{"dataset": "regions of photos with short descriptions (Visual Genome)", "encoder_activation": "relu", "encoder_fused_qkv": false, "encoder_layers": 12, "decoder_activation": "silu", "init": "lecun_normal"}
Rows from block 2 of the encoder, named by matrix and row number. Each number is 128 + 24 x the weight over the matrix's rms, rounded and kept within 0 to 255. All counts start at 0.
# proj: attention output (encoder.blocks.2.attn.proj.weight, 192x192), inputs 0-191
proj.70 [162 153 123 117  84  69  90 107 145 119 137 102 139 164  84 130 145 132 115 129 114  95 119 115 141  94 184 103 103 107 142 131 126 110 108 158 138 104 133 118 127 135 144 135 117 134 142 142 144 151 115  98 146 143 195  97 162 113 153 112 105 143 110 129 162 100 172 168 111 115 141  86 106 151 130 117 168 131 145 169 132 104 104 143 105  99 171 115 152  97 118 103 146 139 120  94 134 138  89 121 157 132 105 136 103 113 121 145 143 120 138 182 149 150 140 180 143 113 136 160 128 152 138 129 134 138 113 129 154 139 149 123 130 166 116 132 143 130  61 112  75 146 154 118 106 141 138 141 123 100 147 112 134 193 144 169 149 130 116 113 133  95 116 114 132 157 137 130 120 118 146 139 125 116 127 117 182 101 115 107 167 110 115 175 104 159  96 140 126 161 112 125]
proj.71 [164 119  80  94 133 118 142 150 114 139 139 141 131 127 134 110 100 157 120 108 162 111 142 147 112 121 128 163 145  92 113 121 131 158 135  93 135 140 151 110 146 131  86 133  83 131  85 115 145  84 131 106  96 137 105 114 143 172 142 164 157 123 131 125 152 121 137 102  94 166 166 108 152 135 130  99 132 129 149 136 120 140 144 170 141 101 124 133 130 108 143 155 104 115 115 120 139 112 146 142 138 125 123 144 116 121 150 101 150 137 128 106 114 140 111 141 139 114 120 157  92  99 110 137 163 121 112 149 117 136 137 148 111 121 127 103 103 136 106 129 111 131 123 115 139 132 121 131 135 128 148 137 128 110 167 146  90 120 139 140 179  96 141 130 133 157 132 157 123 139 158 148 100 149 101 125 116 154 137 111 131  92 125 131  95  96 118 160 147 132 146 138]
proj.72 [115 179 164 133 146  96  71 128 133 146 157 133 138 121 142 149 137 147 145 135 134 103 145 112 142 107 138 104 141 144 117 126 129 125  99 142 140 108 149 146 112 132 134 148 118 146 134 124 137 124 138 132 177 148 118 125 144 119 160 136 156 113 120  89 155  97 151 141 153 149 141 117 112 140 104 115 122 146 112 140 120 135 112 134 143 151 124 113  95 131 141 131 119  95 111 108 109 164  98 123 122 112 129 131 126 133 161 111 137 114 163 131 117 113  93 143 104  97 154 125 136 136 136 152 129 128 102 144 119 121 112 120 150 148 121 123 112  96 161 136 133 116 121 139 134 115 127  83 129 124 144  93 145 107 169 128 103 153 129 133 133  96 141 139 117 111 139 134 144 130 135 125 173  96 116 111 142  84 135 127 155 138 116 144 149 133 171 133  98 101 116  93]
proj.73 [ 95 164 122 129  97 104 123 140 153 138 163 124 131 110 113 121 108 156 147  97 124  79 166 125 148 124 152 158 143 112 143 111 152 142 104  93 125 105 163 125 162 110 131 115  76 106 149 110 149 131 109 151 117  87 154 103 103 117 162 110 142 111 121 143 120 140 154 148 147 144 170 135 165 126 130 136 151 144 149 127  90 132 125 154 147 159 152 161  88 120 150  94 127 136 129 123  99 182 131 158 121 127 126  96 141 119 123 122 125 120 114 148 116 118 124 158 127 116  90  94  88 159 129 187 127 156 108 133 124 124 122 143  76 168 123 141 131 136 114 128 109 110 152 170 110 142 111 137 133 147 154 153 141 180 154 163 125 122 125 132 162 170  95 140 110 109 143 137 160 130 143 104 108 103 121 106 116 125  79 132 126 110 113 166 116 103 198 121 137 154 156 173]
proj.74 [149 143  64 118 141 117 134 121 102 143 118 158 130 120  72 129 125 156 101 154 136 117 136 111 148 121 201 110 118 127 146 149 122 145  93  91 133 148 138  87 129 160 142 140 100 135 123 101 108 144 144 148 155 123 168 130 141 103 149 119 120 153 185 120 145 102 147 172 138 137 130 112 168 112 106 128 136 118 131 133  89 148  92 142 132 146 136 141 111 141 147 133 136 134 112 154 112 112 118  89 106 136  99 126 149 124 145 109 110 116 153 106 163 125 134 102 147 107  75  94 137 152 133 162  97 133 147 155  98 122 125 151  99 121 137 172 113 132 125  87  63 129  86 146 136 142 116 153 142 160 112  84 131 164 137 117 110  73 136 173  87 138 160 134 120 121 120 134 117 130 153 142 122  84 142 150 144 144  80 117 135 117 128 134 108 121  87 128  92 168 130 110]
proj.75 [118  93 137 108 121 169 147 117 107 122 107 102 139 134 115  85 109  97 117 154 104 130  86 137 125 101 102 128 110 135 126 123 119 153 128  80 123 139 114 101 122 113 120 121 138 147 175 112 118 120 109 114 148 116 132 146 121 144 100  82 134  99 122 149 129 128 128 111  65 133  97 166 157 118 122  98 115 149 107 143 104  79 167 152 127 157 126  98  86 113 157 106 136 144 153  94 158 154 182 171 152 112 137 137  93 152 131 143 126 121 110 155 140 105 156 127 128 139 125 139 124 108 137 110 112 112 127 137 146  92 126 116 108 149 105 143  85 113 117 115 115 146 113 116 135 140 120 124 104 130 127 113 131 124 142 125 131 130 110 106 134 163 189 122  99 138 116 145 135 148 131 132 122 119 136 137 103 109 146  98 129 124 114 129 114 133 133 102 143 140 116 133]
proj.76 [ 94 137 164 100 101 146 126 114 103 135  91 102 117 141 164  89  98 143 108 144 124 108 100  94 116 125 131 109 144 163 134 130  85 132 140  96 141 139 141 120 124 121 142 197 125  91 128 123 137 120 155 154  98 130 143 120 154 114 111 121 132 122 136 113 127 144 111 138 122  96 128 133 141 125 102 128 112 169 104 143  86 115 150 116 103  76 130 165 102 126 128 172 161 181 142 173 163 101 143 123 167 136 152 136 120 151 145 136 156 112 134 149 154 118  93  88 135 143 138 107 131 159 139  79 120 187 130 128 170 122 157 115 156  93 103 152 110 148 117 127 115 117  78 106 124 171 130 157  95 103 143 136 153 130  93 128 144  90 163 160 142 164  69 145 106 102 157 141 172 157 117 138 134 124 142 138  87 112 157  78 131 133 117 115 113 163 142  94 132  92 113 120]
proj.77 [162 153 149 146 130 132 115 145 152 121 140 115 142 132 141 142 128 147 129 100 129 102 152 101 126 107 151 143 168 106 117 122 149 131 108 120 136  75 137 155 128 124 107 104 145 107 116 142 120 132 114 138 139 135 156 103 117 139 140 128 123 102 125 118 126 119 154  74 157 121 120 144 179 152 127 153 138 131 123 133  67 103 119 161 160 139 128 124 124 107 118  75 123 131 156 182 137 181  93 111 141 151 131 118 151 133  90 117 101 102 123 156 113 151 126 139 143 137 119 100 153 123 123 142 106 159 141 152 115 116 146 127  95 107 137 184 123 134 155  95 118 142 179 147 153 148  99 163 139  95 134 103 161 128 124 136 124 156 102 129 169 157  95 139 122 140 126 173 182 109 124 136 121 101 132 128  99 110 121 118 146 133 114 109 124 150 144 139 116 159 117 148]