config = dict(
    encoder_arch='vit',
    model='image VAE',
    dataset='regions of photos with short descriptions (Visual Genome)',
    train_examples=101725,
    image_size=32,
    crop_scale_min=0.5,
    horizontal_flip=False,
    bottleneck='kl',
    downsampling_factor=4,
    encoder_norm='layernorm',
    encoder_norm_position='pre',
    encoder_activation='relu',
    encoder_mlp_ratio=4,
    encoder_head_dim=32,
    encoder_fused_qkv=False,
    encoder_bias='none',
    encoder_qk_norm=False,
    encoder_parallel_block=False,
    encoder_inner_norm=False,
    encoder_patch_size=[4, 4],
    encoder_conv_stem=True,
    encoder_layers=12,
    encoder_width=192,
    encoder_positions='sincos',
    loss='l1',
    latent_channels=8,
    decoder_norm='batchnorm',
    decoder_activation='silu',
    decoder_widths=[48, 48, 96],
    decoder_blocks_per_level=2,
    decoder_block='basic',
    decoder_dropout=0.1,
    decoder_attention=True,
    decoder_upsampling='pixel_shuffle',
    kl_weight=0.001,
    init='lecun_normal',
    residual_init='none',
    optimizer='adamw',
    learning_rate=0.0019,
    beta1=0.85,
    beta2=0.999,
    eps=1e-08,
    max_grad_norm=3.0,
    max_steps=15400,
    batch_size=256,
    epochs=38.8,
    lr_schedule='wsd_sqrt',
    decay_fraction=0.4,
    final_lr_fraction=0.01,
    warmup_steps=3080,
    weight_decay=0.08,
)
Rows from block 3 of the encoder, named by matrix and row number. Each number is 128 + 32 x the weight over its row's rms, rounded and kept within 0 to 255. All counts start at 0. Numbers have three digits each. After the name is the row's rms in percent of the matrix's.
# q: attention query (encoder.blocks.3.attn.q.weight, 192x192), inputs 48-95
q.0 054:098089138129074117145153084145132146117155088180060167134091118119144115199129120127128106139143128195104103146124011093197117190138171099118128
q.1 125:181167141124129138087105157102135126129120134066219077150116135133091122103131116125137130107125138074192162113147197126033174107118128118138118
q.2 083:089082145113090129146162104136139126144177128187033158112146154110160106175114144145125130137119140199104104155110061100205081166139115121137151
q.3 068:182105119174194119164154107156107115134078132096106116108110128168156164022096154109126154141119156087098149127084152168100113071136093125113137
q.4 050:151180140117123147099105133059136098120211139114152162128093103108105085193152113096124103129120119190163139108125113126114172213141160148117106
q.5 078:166091135162187141141123092179096144132058165110074134129132139143182153005125161071122117146152143121112137122091133152142123094115103124128143
q.6 039:132135130110088133138074107127123121095173132156082133103185157117107058209098094151124137093130093164138133142162074052189118162133185118076125
q.7 051:110098164149113139151100088113097111117139162140068170161129106132122085132113143101082156145125098188119102141150094103210151158152109124143137
q.8 110:197160115155174136123126139091128133136114158042197114132107133123104127076135134079130128123121127074219162075112193141039164089136130138136125
q.9 070:179182117120132122105094165097154120130114154077187106122096117142097125106101146132130134119142138082167174087132220152030153112122128121150115
q.10 144:081079153108087124131151100132131166121169113204050158107144116132161103184142130151122122130114108185089085146133048113214070171141143130109127
q.11 047:105103127095129123152113095179137110154109120192115124128139130128142178053100168109163081126109146136075138171114117128164077125134129150116150
q.12 137:126173119098096100113133153129156130124120110098213088117137118099103152149120118153132124116130126097123131123145167143064153097114139141135128
q.13 166:198176114155162130107101166123117108120082159052194087138093129126112136066127136089130128125136136069189171101121212145043172087106111132138119
q.14 102:214137133170187151130125115110107128134088166062156124119106125134130124015142150060130129133138136092202172084115160126078149105128096121127115
q.15 038:126163126103084155101108116057150140147177136098216144152087134155121068168144160110127106122127095173193117120145133113082157152060162095165128
q.16 048:116104116098132110152163140204121110170061152190087123121160148155180204032071129171142131157130137123033126181142169130143122054107097156131181
q.17 054:172132101180214160113123125121088120138075164073127112084120138152121107045137196046142127145115141073165150121103168129108131116106115103116139
q.18 093:201174118152161151117122148094092136123102154065204114137112117122116113066133139100123118110118122068212152099125218154049167110122133141119108
q.19 078:072090118129123109150146111198150075136098124201073099116184140143167167116077120172133151158138165129039110162151110118175106082095113170144148
q.20 061:076079116153120114173126097192123102138098110167073115099130145133166181089116168152163131156124126124034086153128074133211106091138114121133137
q.21 031:128115123149127080113090144113145115111109151111142152118108138150095058152114150093138175121081135092141132094138105151139176150164125178117090
q.22 039:085172084085107108065112164113164094117107104197162124134167149130124144200087091207115116114154169140083138184201136108150125144128134131113113
q.23 056:092079099116116144138115104156133122130161112161042180148137158188154107136097114148124119120113144168046132150160067128206129184116133124139151
q.24 086:216136140159165103158159124120106176139121165076146152096101101112133129078149151072124114150134090127220148073073113097103155111202133125109109
q.25 045:163191109110130128093101159099131141136132133105192099154109136076064134140159128119151100125146122123160145123161170139044172117109158131142081
q.26 164:068090134114107136153138104135128142131164110202041174126140129134158105180120116153121138136128116192081093156138066120226079179135135121132130
q.27 077:135122104164156129125112138197149073127063145122123085125136185126143191054088128137134136126148182045107137174131182126116161036076100140133145
q.28 081:118168146087067099116123164134176124136151093138181115135146120105098128226144095179146141125145110121128125122152142126107152139131149130133122
q.29 204:166095119194194142149134099152089114135080165116073139127120139147170145031118163088117129140134142117138146114088125136148111103119093120130136
q.30 224:126074126174164132159154095171095129127090144145039148115138146136193151067115154115135130155131134140105117134099093128168099112135103125117140
q.31 102:099167146070060108111127168103158142130182101152199128139131126119084102202139096168118129112130107137145113124166146111126147153133151133147107
q.32 167:110178137090073122104103166100165113133160108120204109122130130124090126201126103150115126108124128114121137135167146131091161148114147126131117
q.33 042:105108094108145141168156110155139128122074148172093160099136185126168146145069133083096108085138144164128137108096108163219103163092161158117158
q.34 098:149171132134110111111121162128149121127110122072247093140115132099106126130140128123137115099144138068167155108142186138084182105134137135135112
q.35 068:152168111132149132094093151163138101139064157057176086093113156122123164052124147114101166142117156047149146114118198159048179066089136127144124
q.36 149:158090135167170156142118090122075120133115165137058160147113135157150122071143151076118135133114124158159139142105108132150098141131108117142139
q.37 042:094103137115106123110131081165133120131169119163100136126149141133084100156132112135110154109103115140122118128158016128128077151124095158128174
q.38 039:122065091148098143167167116173149150078128091147091104134125129130146167128091141169131132122147171152084095208131070102193047110133098107124125
q.39 090:122184128104093102104125173117165109120150104100234098139122116109115120180128106146135122113130130093129114145138160140084162134125157129128119
q.40 027:107108124158059141148145118175107092068109108138101166130081135119120103112131127152142059120082073165092159157121089126146072156167147161154131
q.41 164:194142114177180141122107134112087110119085171056161113137102130139130134024144154071120130127130133073189177103110179139071163095109109136134136
q.42 043:206120092127181115117117180098149187108159139072148066067091097088112122130110183121103148131121088121161107044140172140047112120148134115157108
q.43 093:192164111170196145112118117111070115126089182070130125143120142127148103039162144056139140136125120074196186107105161141083141096122110124133140
q.44 151:199189118141142122107121143103118137130117147040207103126110123110106145094143111093141112125137104070189160084113170135042173106147131123126120
q.45 036:078098136111065097155167128138141169143123122158095134116174128105154153204056113162125142098139147182063054132133079089170138149141121134075109
q.46 078:097139155100105114105133124094150155130183086170133136121145103100094087223137125150143100117120080204117099119121078100149114182206152102117113
q.47 044:112167134115157123089122136113157123186128080098170106119088144089120126143127115145104113115156146125089148157149179127066129127137125141130129
q.48 173:197177118146148133098114154101119128119104152038211106141105118118100123082145120096127131128135123073194170099115192126056175104142138123133114
q.49 076:042098152114091136110078129111154094128165101208064171144144124136126106183107089175131127115100147169080114173160103160187097168086118142135132
q.50 158:063075136126104127160152095146121141127148126209043173120147136148168120151124136143128120126134129194080075150130065121211080158132118122128127
q.51 074:113112138153135158170148106125126153138140122181039155124121136129149099143139129120122123118119121187100096129105075118209105156122117128113137
q.52 190:215120113183184140137127104116074144120098194068127140135098119131133128047151168065122120126130115117203159088088143132093133105147116113126120
q.53 161:114170150091073127081088158086179135127173097138184130153128109130081097190139100156109127099108107159142125150162132117113141166140154118149122
q.54 096:184189144144140142090077138076138150116144138053220128155098122124089116124150140089134125116126100110209166090121186139050191140139153122141114
q.55 114:129176105125149107104131168154153097129104115079195069117141143105111174097109111138132131136147159061110153136138194144059173074093131134115127
q.56 038:127110191104138116150160068097079109146107138139073191158110117148160091192103112065140107131137159161161098137123084145178130167074163137120153
q.57 057:052090133090089119152163096132158150107172095192055151118128114093137131224110128185154129134101123173113095169134071142199099158138127168142133
q.58 088:175185130136134133102112159100132134106115138025205109150098134117106131099128128105126131115128120081163163084137189135026175111135132123131115
q.59 041:114118119116136069200190126125133135096095095110171059086157071085174168103085146151199083111172117055113137070082137120104147068140159122110131
q.60 058:164152112145146124102128169131105106118095147063203077116128134159095175069148138097139154110119133088149181106127174142062168087082124122160126
q.61 161:122083127153160136180161101155091130134101140178036167128136132145175131092119154116125133137126131151107117132091078127201087125131103122119136
q.62 130:121083117149149120159149091141102129130113142148033162112139136134160119107126145108120133143126124158121124130108081111185078150131120128125132
q.63 084:194192107136152130085098140120108107109100144038201089151117124108119129073129147071122137131150122061172163110118187135029179092123118139130123
q.64 225:104065132143149144170142083132095142128132138176042164126130131136175112123127143122121130147124124172118111131100069114201071153141113115122137
q.65 051:100159188085088098149155167168165159121142113159178087091152151102135160172097131182141111125133158154088087163104090043138126166087132165100134
q.66 057:148087161147128120167084077119097157135146125129064103123115119121150113080109111098133095043119124103138161153117103005152139118122109118104165
q.67 044:125127100152173176041141157116162101097127150202114131175122156168105105104167159151098184145080106150132128139155158229131131150136117134171141
q.68 062:095148119074080108111064161133197122105165082175160095146117149136065087223110093164145090107150175115135139166157161093113146153102156145104130
q.69 046:157165150103114180097039168096129112100140157105144152158039098143086094189170101123115090096124140116127131139191142105112146132163148114127123
q.70 036:192128161147156153133127135109101115125124144136199089132125171133103133147134130112086101118141199124169091146127167036104169124152126092139147
q.71 053:187167199145133149144093116085101127133117156079139111105067146137105096098137173080111102116134095116170162127105152052108148136129103134126130
q.72 041:149125165098083189090089169103142143137076079135174111086084126176063095145133108130147067107112095124112103135088096040130140143111152078121137
q.73 071:129151087110137113107138180124156125132137133072192129119129116098109128128135125124153139141131130092138151099161181222090197104130122146162114
q.74 114:178106160169164134143123089130076143137106158099072147128120124139145123071132147084103099123130113127157137068075092071137111123156124119114122
q.75 113:106065120136153068198188104201123129146115099157068135090171142118183161109093144146149128138146154147053086151099069085213081111135106146099130
q.76 100:195177082137158131083115158103117138125123166062205113152112113123090117125187151089104101143112106083204156080121192185064169110178141122145119
q.77 061:164084154179172089186169075142063145160116153106076107093111097133163151079127156093138112137119150105154128115068103078148124104132112118128121
q.78 041:143067130192155117149122134150105126104111152110049159100108167140149097056135206116128146172089121127138116134076105139113101098145111111122102
q.79 170:183181123126142105107115155097132134135118151043215100137110121115092126091136134110124133115126121073197153088123193129049186100130126132131107
q.80 060:093133078107114183059090172103128132111162142146160165168112133140120089222207142122125142119090086152144158129173186207106144150146144115164146
q.81 086:024102143068072101115140127147168126123138062200107143122153124107132139202100103190126118106139145123052101178159078114174093159082137134105153
q.82 043:112090134166148115138179108185102140137139127217043196095132166143161149150159165120168163169154141142145074137101043165190089132155115170067138
q.83 031:081067108124144171083145148097160127175129073130105183104094083114128123159161120197119118088144094151128147109170122167147142147086163156167166
q.84 034:164142131081070199106055161097128129103132116153169115122084113162114082160141096152151116108114078154170143082178156102157136164104181118095138
q.85 044:094112046126134149089114118132180115074147143144101136152124136139120110174148160138132130165093061152109146164158149255154176113084140127178122
q.86 059:150135071140127092124150136130142121145110154102174120134135119131119141129170127099156150149108139133163144091136170197044159110112149130129115
q.87 049:136125098180161108176211114139090174133122127122080132077180136128195137105085167127122148162148133104110126099082090141164115106195103133126126
q.88 071:082152097090135167070079165066132108097158119143150152164103128158092117210176135122101142121085092157143152144186175187085143163100136110175139
q.89 055:185155160167148181159066100132107141098119149097061140135077139139114117099139121082130054088121088101190125106083115057133103146138137105095118
q.90 114:161096155166148130161125093128085135142114158128051144133129134143156122076120142091128111132114137144128129123107079069165084140124099117124122
q.91 050:075132137077066172130054157093180113105156090148193137157096131107104114173130074138141112109141130134147130120170172076143146148125152095111137
q.92 125:179178125150163121104108151090099127134120170045192118145120122135092105097170147080113127140119131086195164092095190157055178108148116121145109
q.93 063:124113063163175084151188107141116135162110160160111138098176123136167158124124177103131185164077113148133120109112151236106129108141103158173139
q.94 047:165147084138148162094114137082116138126129152118176140199109098145090107112173136085133166187107082124208144079176184245100178132142159141177099
q.95 039:092092186098108138188161114144164107152159031188059120076142154091125130198096125169151093109143149122060062116103078023175090112169115136060152
q.96 204:071066138129113146155143102155124121123142104211043164128146136145166127149109126157121142129126142187066088167138072128217076156118131122128135
q.97 052:087078138123135138148119090133136167145173120188068175090135131142156099151100163117114136124128108188092107125101066118212092168127109137130137
q.98 062:069107178113103137167138089136123142129165126207071168125145120133154108155111136155105126124109145168104113148169031100214077161110116115107136
q.99 102:103164119078091091101138169163167106130126091126204082108141128134104160163127111179135114112128145079095139111159162126091156099124156138125133
q.100 238:054114135087052124127123138147167111134173071200108128126145134136118128213102094193127128104127141162049108174175106132174112155118155140139136
q.101 180:138118099120146066168204119183131168137067133095132087077151130088161193100145158122157109167143120077115103089082117114120142050180115135088133
q.102 053:132078158130150146170151086117074138129132162137080184138102094109125145145142124127116100166132098168090122133094053112157095138177122131122157
q.103 134:067084136097089125130139124147155128122154080209056153120158125126140129189100116168133132115134130187054081161151074116205080173130138132119138
q.104 104:090132127081068123121133129103145142126197081199122140113136119111119097253128128171155116119136116209095088132147084109172108186143154119123120
q.105 144:054127135070066126120126149120169141122184081185130139123142123112112115229122103185138130111130124176079079134148093128160109173136146135125115
q.106 143:172107125177187147140118102163083107119067170102088099135138140150151163026126152095122131138144155081141153133103148146134124083104093114129141
q.107 079:107055138155139128156161110128117153139126131174054183100120130102161102118119160113122106169125100174124102103099054117177078171131110142119119
q.108 050:107102130149163117148148082175120095116074149145088072098165161115168218057109140140106141142122156073100140154132134118141131039145116133123153
q.109 061:170169122138157130111106150121114074119066137099163079138111128161114158044149126102133137125134120070160188110134219150065180072063112110144134
q.110 059:153178133126126104112123155119125106134083142049193111128121154112112158097172147109103111143113135056163163105107189156060178098132109113118093
q.111 128:082102137091085109143161120117160143124175097208100166100146119098131115226124112156129118138130106203078083115142071117190094190155141125109132
q.112 034:091157092221203152096133152071081119155209163108072141125080109145116125105158126115121157132133162135064171106151193151106127117141100116138152
q.113 031:153093154093088056111181145127147152101113085147098120096158160127131103112126087132140078076157093153126104134134142065188108107146149152151141
q.114 044:162187133137173122130165124106108132148085141038185132129153093099105129118160142100081092126158097075179119073099160143069138097170094112153136
q.115 162:171101120172180138170148097114090160135108163127075159109121116117154111078132155083138115147140112149178117091070067123168114137157122110101122
q.116 085:102165137083090127096139146117164162148138095141207136122131126106092116217127121143128123117132122114101117131149133119100144171138150134127120
q.117 122:173187145105117126109118154070128152126164132084218126128100106104083090181149124116125117117134089142185133072115151120076154173162145128125108
q.118 143:058117128092062123111114139174166089128139080205098112138144141149133155167107102195127146110126160139037123187174139137174132134084135141134143
q.119 090:080080143115110126147129109164148116127138109182026128138153148147166142116092122149126143132132134164071111163152109115206096142121101132117139
q.120 072:083071123128133132131102109172135079132102118191048116155150152150156190086097135165139156125124162137064152193128121155202107101063127131125128
q.121 179:108171124081078103120147165117178146138165097123210111116137105086097121190145111159139123117129119116123111109143145119088160142155157143115113
q.122 055:164158128124176126165130158148125088122089153070179084142146133122095171065139133124104093166101130082165176102105191163068187073159161122116104
q.123 075:083080131097109124160154102109142147139162110216059185110128125104145108188102120160121126119118114175081088156143057119212088169138132132136118
q.124 050:086056111077123105194215081219129182093128112169086120104160110094167138164117117166170151121127151134069082123111049100199066132148129136102145
q.125 081:151078144162147149157151099103093143116153163146051184129122142138140104131121124122138121148128137182146124124074068103187106168151102116118132
q.126 114:163171125121138122122113158144145107125095131061199060128112125129115156085143136108137132117134165046163161118137193142064189061105126136131136
q.127 068:152112139176190148125131081157081092124056154130079119116122146138162172044127136101114100148119121090128188151105159124139125078084104111146147
q.128 145:136075134152168174123097108122086119107114156147042171143109149161171120068141148105114120145127138152132148137125100130167093144107105110141140
q.129 057:107084131106089133117159115104131142107165106163134177116122127069109097185161128140134047146109088201086090082108051117174110189172146138129144
q.130 113:155151102144165075166173128157102103165081141065166074110141132130129168066102170118132149136141168069138144116096179115090155062131100122126115
q.131 112:187167100150142089130141124116118125144091147052200088149110111136103143066119151081130143106149124067190146109113161113065166091122105131126118
q.132 041:089059113126133135174153125146161134118137117172094137125141100112155162166080124158163186166135119120073085183157107107178075144119122165094125
q.133 136:108140147069073118116131148124191151133176073165175128114146106105092117216152096174113109119124093147101091129152096125126124154142148129117120
q.134 074:211160125153160168084060108113107126109120156070199111189103120140096121105126156081095159121116130094175162123147191125082190133085142126154141
q.135 056:124143140093098151061049131086157124119182101124181131139104103126070099159152089127141115091130140124131149127141141139107141152120125130153119
q.136 157:165179120119121100111117160116151111143121118080222087136129138123086137117117121119136151101131148073152146132134183126071169107120127138126130
q.137 095:123107101138168069185209114197124122181082143125108111092169143143182171066083150132121159133163166098086105130110137105145122074155114130092110
q.138 048:186185100163177131101155145123116136111104126073204101122159099124131146082124156080148088122144144127162148075085165094028154109128103123149134
q.139 048:172086129170193132129177113133068097101071149073155093129087119132107122056108153091164134138124135075161148122106161127103138113147130137141103
q.140 062:107152168103078175070041164097151120097191119176158128131107103114082117194123053172116134103112111154127128150184128136117137187095161134111133
q.141 166:141183134135119138084069171112145092139139129073221084165128128150074128106122106132128143108133151082147169142173199136071175127082133127150132
q.142 180:151165113092102086144176140128150161154128123097200092089140105070103147164125116135149118124146114090135110090103126108105163101187157138097097
q.143 029:123087133153141121142095145124097102157089213093080203145151165162080115107171102064141131125141061095081107130178097137147115164116147118144146
q.144 074:189186093146151094142186143143143121127094137082203088089133111107092136075125157096149152128124148089145129113080178105054176089123118122123134
q.145 078:205139125168191150161144104135078128139088164065119121126106129155137131014117166080113158117130138100167154113093129129095152107142115118121135
q.146 058:095115146102077104127127173119168102144166085163141089120131149135102130176086085169104146101082164104065121184206154121117146113083151121160108
q.147 076:139129111177147136110125119155114084148087166084173084164122148155135138024105134102121148115162171087119168170157190140071168117090102150157128
q.148 096:181150113149140089155175127134112128150087152047178070113133117125137133075118133112145130131140143060145128108102148120074145061156130138116111
q.149 039:126082149091127156161115105139135137106137122177058182104139107132129099140130117117105162143122093192108090103094082109157129155135136149104142
q.150 067:166146160178158168125062153093096100112126153049181130170110158150106108037140169075110113115116136086196179118138201146073166121095105129159141
q.151 108:108069129153174117167149092164101121124104147170025147127147143142199139076109141130116134143138155156090122141109095129184087107128113127137130
q.152 097:083093153097129160146117112104139164091157121195056194113121122119138091199169120143109127150123101200123095116137073129180095191149139112107135
q.153 038:135151126144091131091098127086144124135152106139184071115096099106090098207136070122124089119100103095168153147187143107091159151155119143155117
q.154 042:181132103192172095139190104145112149126122116107172092115149126120122137122153144079147096145138114116156145057112152150072138091144137116153141
q.155 106:145189121122078119079098155091156127117164134077223111134108117117077103186143105127122108097119127117163126121151171146068142131135140139128135
q.156 036:111111135115132069193154128110138134163111076140100153123179157107171153185124114182152145160099117118066088115121061118162114163181132152136124
q.157 048:119135156076048184072079123087143140095176115144150123154104142139094074185141097146075121077137103121154137172191138150147135165115136144114105
q.158 037:168152153165126136096117085090090140130159159095173129145086116134063129109161166058138121115159131106155155054108112125115122176134107140103133
q.159 100:097097134151137159169124113173119110118128137179036139126139144145171121110110143133116141134115167141085128179142104120184080121104119130129135
q.160 102:104056120127142134159149097125112142143128128174022159131130134129159126139129125134117136136132129171113109142116064141200090169124105134122143
q.161 205:073070135115120125167154083149128130131142118202028152114141127142172128159117127151120135131127126179089096152129057129220079145134124123126134
q.162 057:130109145149155144152138090077068144119141145131040148134126114107137091121119151065133120137104109197152142110089102120160119159190117093115159
q.163 062:103079096128119160123160105162120142142127125197024129135141151151177128110104126151126159138109149151086096175095091145151108122117116150126140
q.164 060:123157091110109098122134142113149100137128119098195103127125111130116133134104087163143115120154134089134147148158173144069148112147129128125100
q.165 030:132081174082112176114116178032120145118137090112182094152104092109108150170154085142102108131160100099111147152195130111088162107150111168191116
q.166 077:148200120099107112087096152089159140130174131093242092137133096101106108151141108131134123123141101111134146096149155137078161133167123130126115
q.167 048:096105120170110142149143124137136129129103107143020173129176130141173169154125138114140115155148141120095135136148112135200102150172161136121133
q.168 151:134190126109112130096108176103156119131139122100214110140116125127076128154122116132128137105127119104165144119147179126068180125125156128136121
q.169 148:156179138130123136094110172116136123125112134063238101138117125117101136112135131116120132126135127087159161114112190128053175106118129131127112
q.170 144:114091126144154139154133084143099125135119125179027147132148145149179126104113140128125140151133138170117111151120083117180088143120100133134133
q.171 042:119146139107067101140156137117139145147146115166139128128158076067118155228177109150116133109127063150153133050169092106115142121170138081136098
q.172 046:091201101104106115115138151147138145137146149094201085150096152088122120138110101110141107113128150036153137107150139109076169138139114136105136
q.173 161:126074125144158138167143083141099129127114144156022164112135137116171128112133131108143121153124120163124115121102078121175086140150113118127132
q.174 109:085071120136141116178162085187109127148091124191047134093161137136186164133104150162123132139132138138065096144125084129194088092124115136119147
q.175 159:079076135108125124153148100140134134131150113211034158105153137127173125172120123152134131138130131179089083142135075126204082159136124129123128
q.176 061:091100152132134122135166100149104150136147132164027148120135136129158103161110144172159112121138149157098113143111049121166078171132132137128150
q.177 107:134188135106081135072110162067164135134163124110202115145123113111071097174140096127115112123135102125149140121136170140082173170126155109119107
q.178 101:197099124182165142148153101152086150122093189086098116117110141136175135033116162093133116138145119107160142119078121110131122096146098132130152
q.179 035:073106112162148121140150125143116163107089129163112094129097154201183118090115123136101089117112108123175165147098118108198087128088078123145125
q.180 098:129066135154169136157139108152090138106107136144043158119113146138192144069104143113137121143139143134120107119104098099175118116121102118120135
q.181 173:137068120165175138165143081151096118124099146156044151130131142147153149072124149100133140149124139145123116141103095119181098115127110127127144
q.182 045:059134152075112094086121127096174138135175122158124117136147121096098105224125124166156140087156103144116132074141132127102160162122098124124117
q.183 134:106078123142138125164150085143109125132131122189029166132142146155159137120117143130132132133112124149101102151120084126198085146139122128136138
q.184 048:143087085156135190145128092126090142129118137146080167168126099155149110107150138112118114110106127198136126133124078123135075159166099121098146
q.185 077:079048127142149106163157108194117137139128125163052119110144137159179162122108124127132154153115151141079102147132092122190063116120116114100137
q.186 052:079144140074068107143147157115161168119181101171179113124127164114123144217140096194145107112151137160118086118162112111177135154139146111120122
q.187 099:122159130113122115107119152147177097132115117096216080147130127107100140122118098140130133108138144057118139131150206127080165100100132137137135
q.188 051:096102094112117106120124156181167098126084118167128076109143142105186194113093109189162096110144170111033135179112138132163135068108127193103113
q.189 040:145141152172143131081124178127178137097149149111193102112090153147091133161158087114139091078103112116159139103116132147092162118154120108117115
q.190 077:161120116189194130138134108148086127148069142080090103106138147145128161042130162069138141151126145067146158131093154125125148071122099129114159
q.191 154:200120127172208151136121097119085130112090165068114147128120127131144125047133160058128112136131124099184176092089151134100134106134113105139117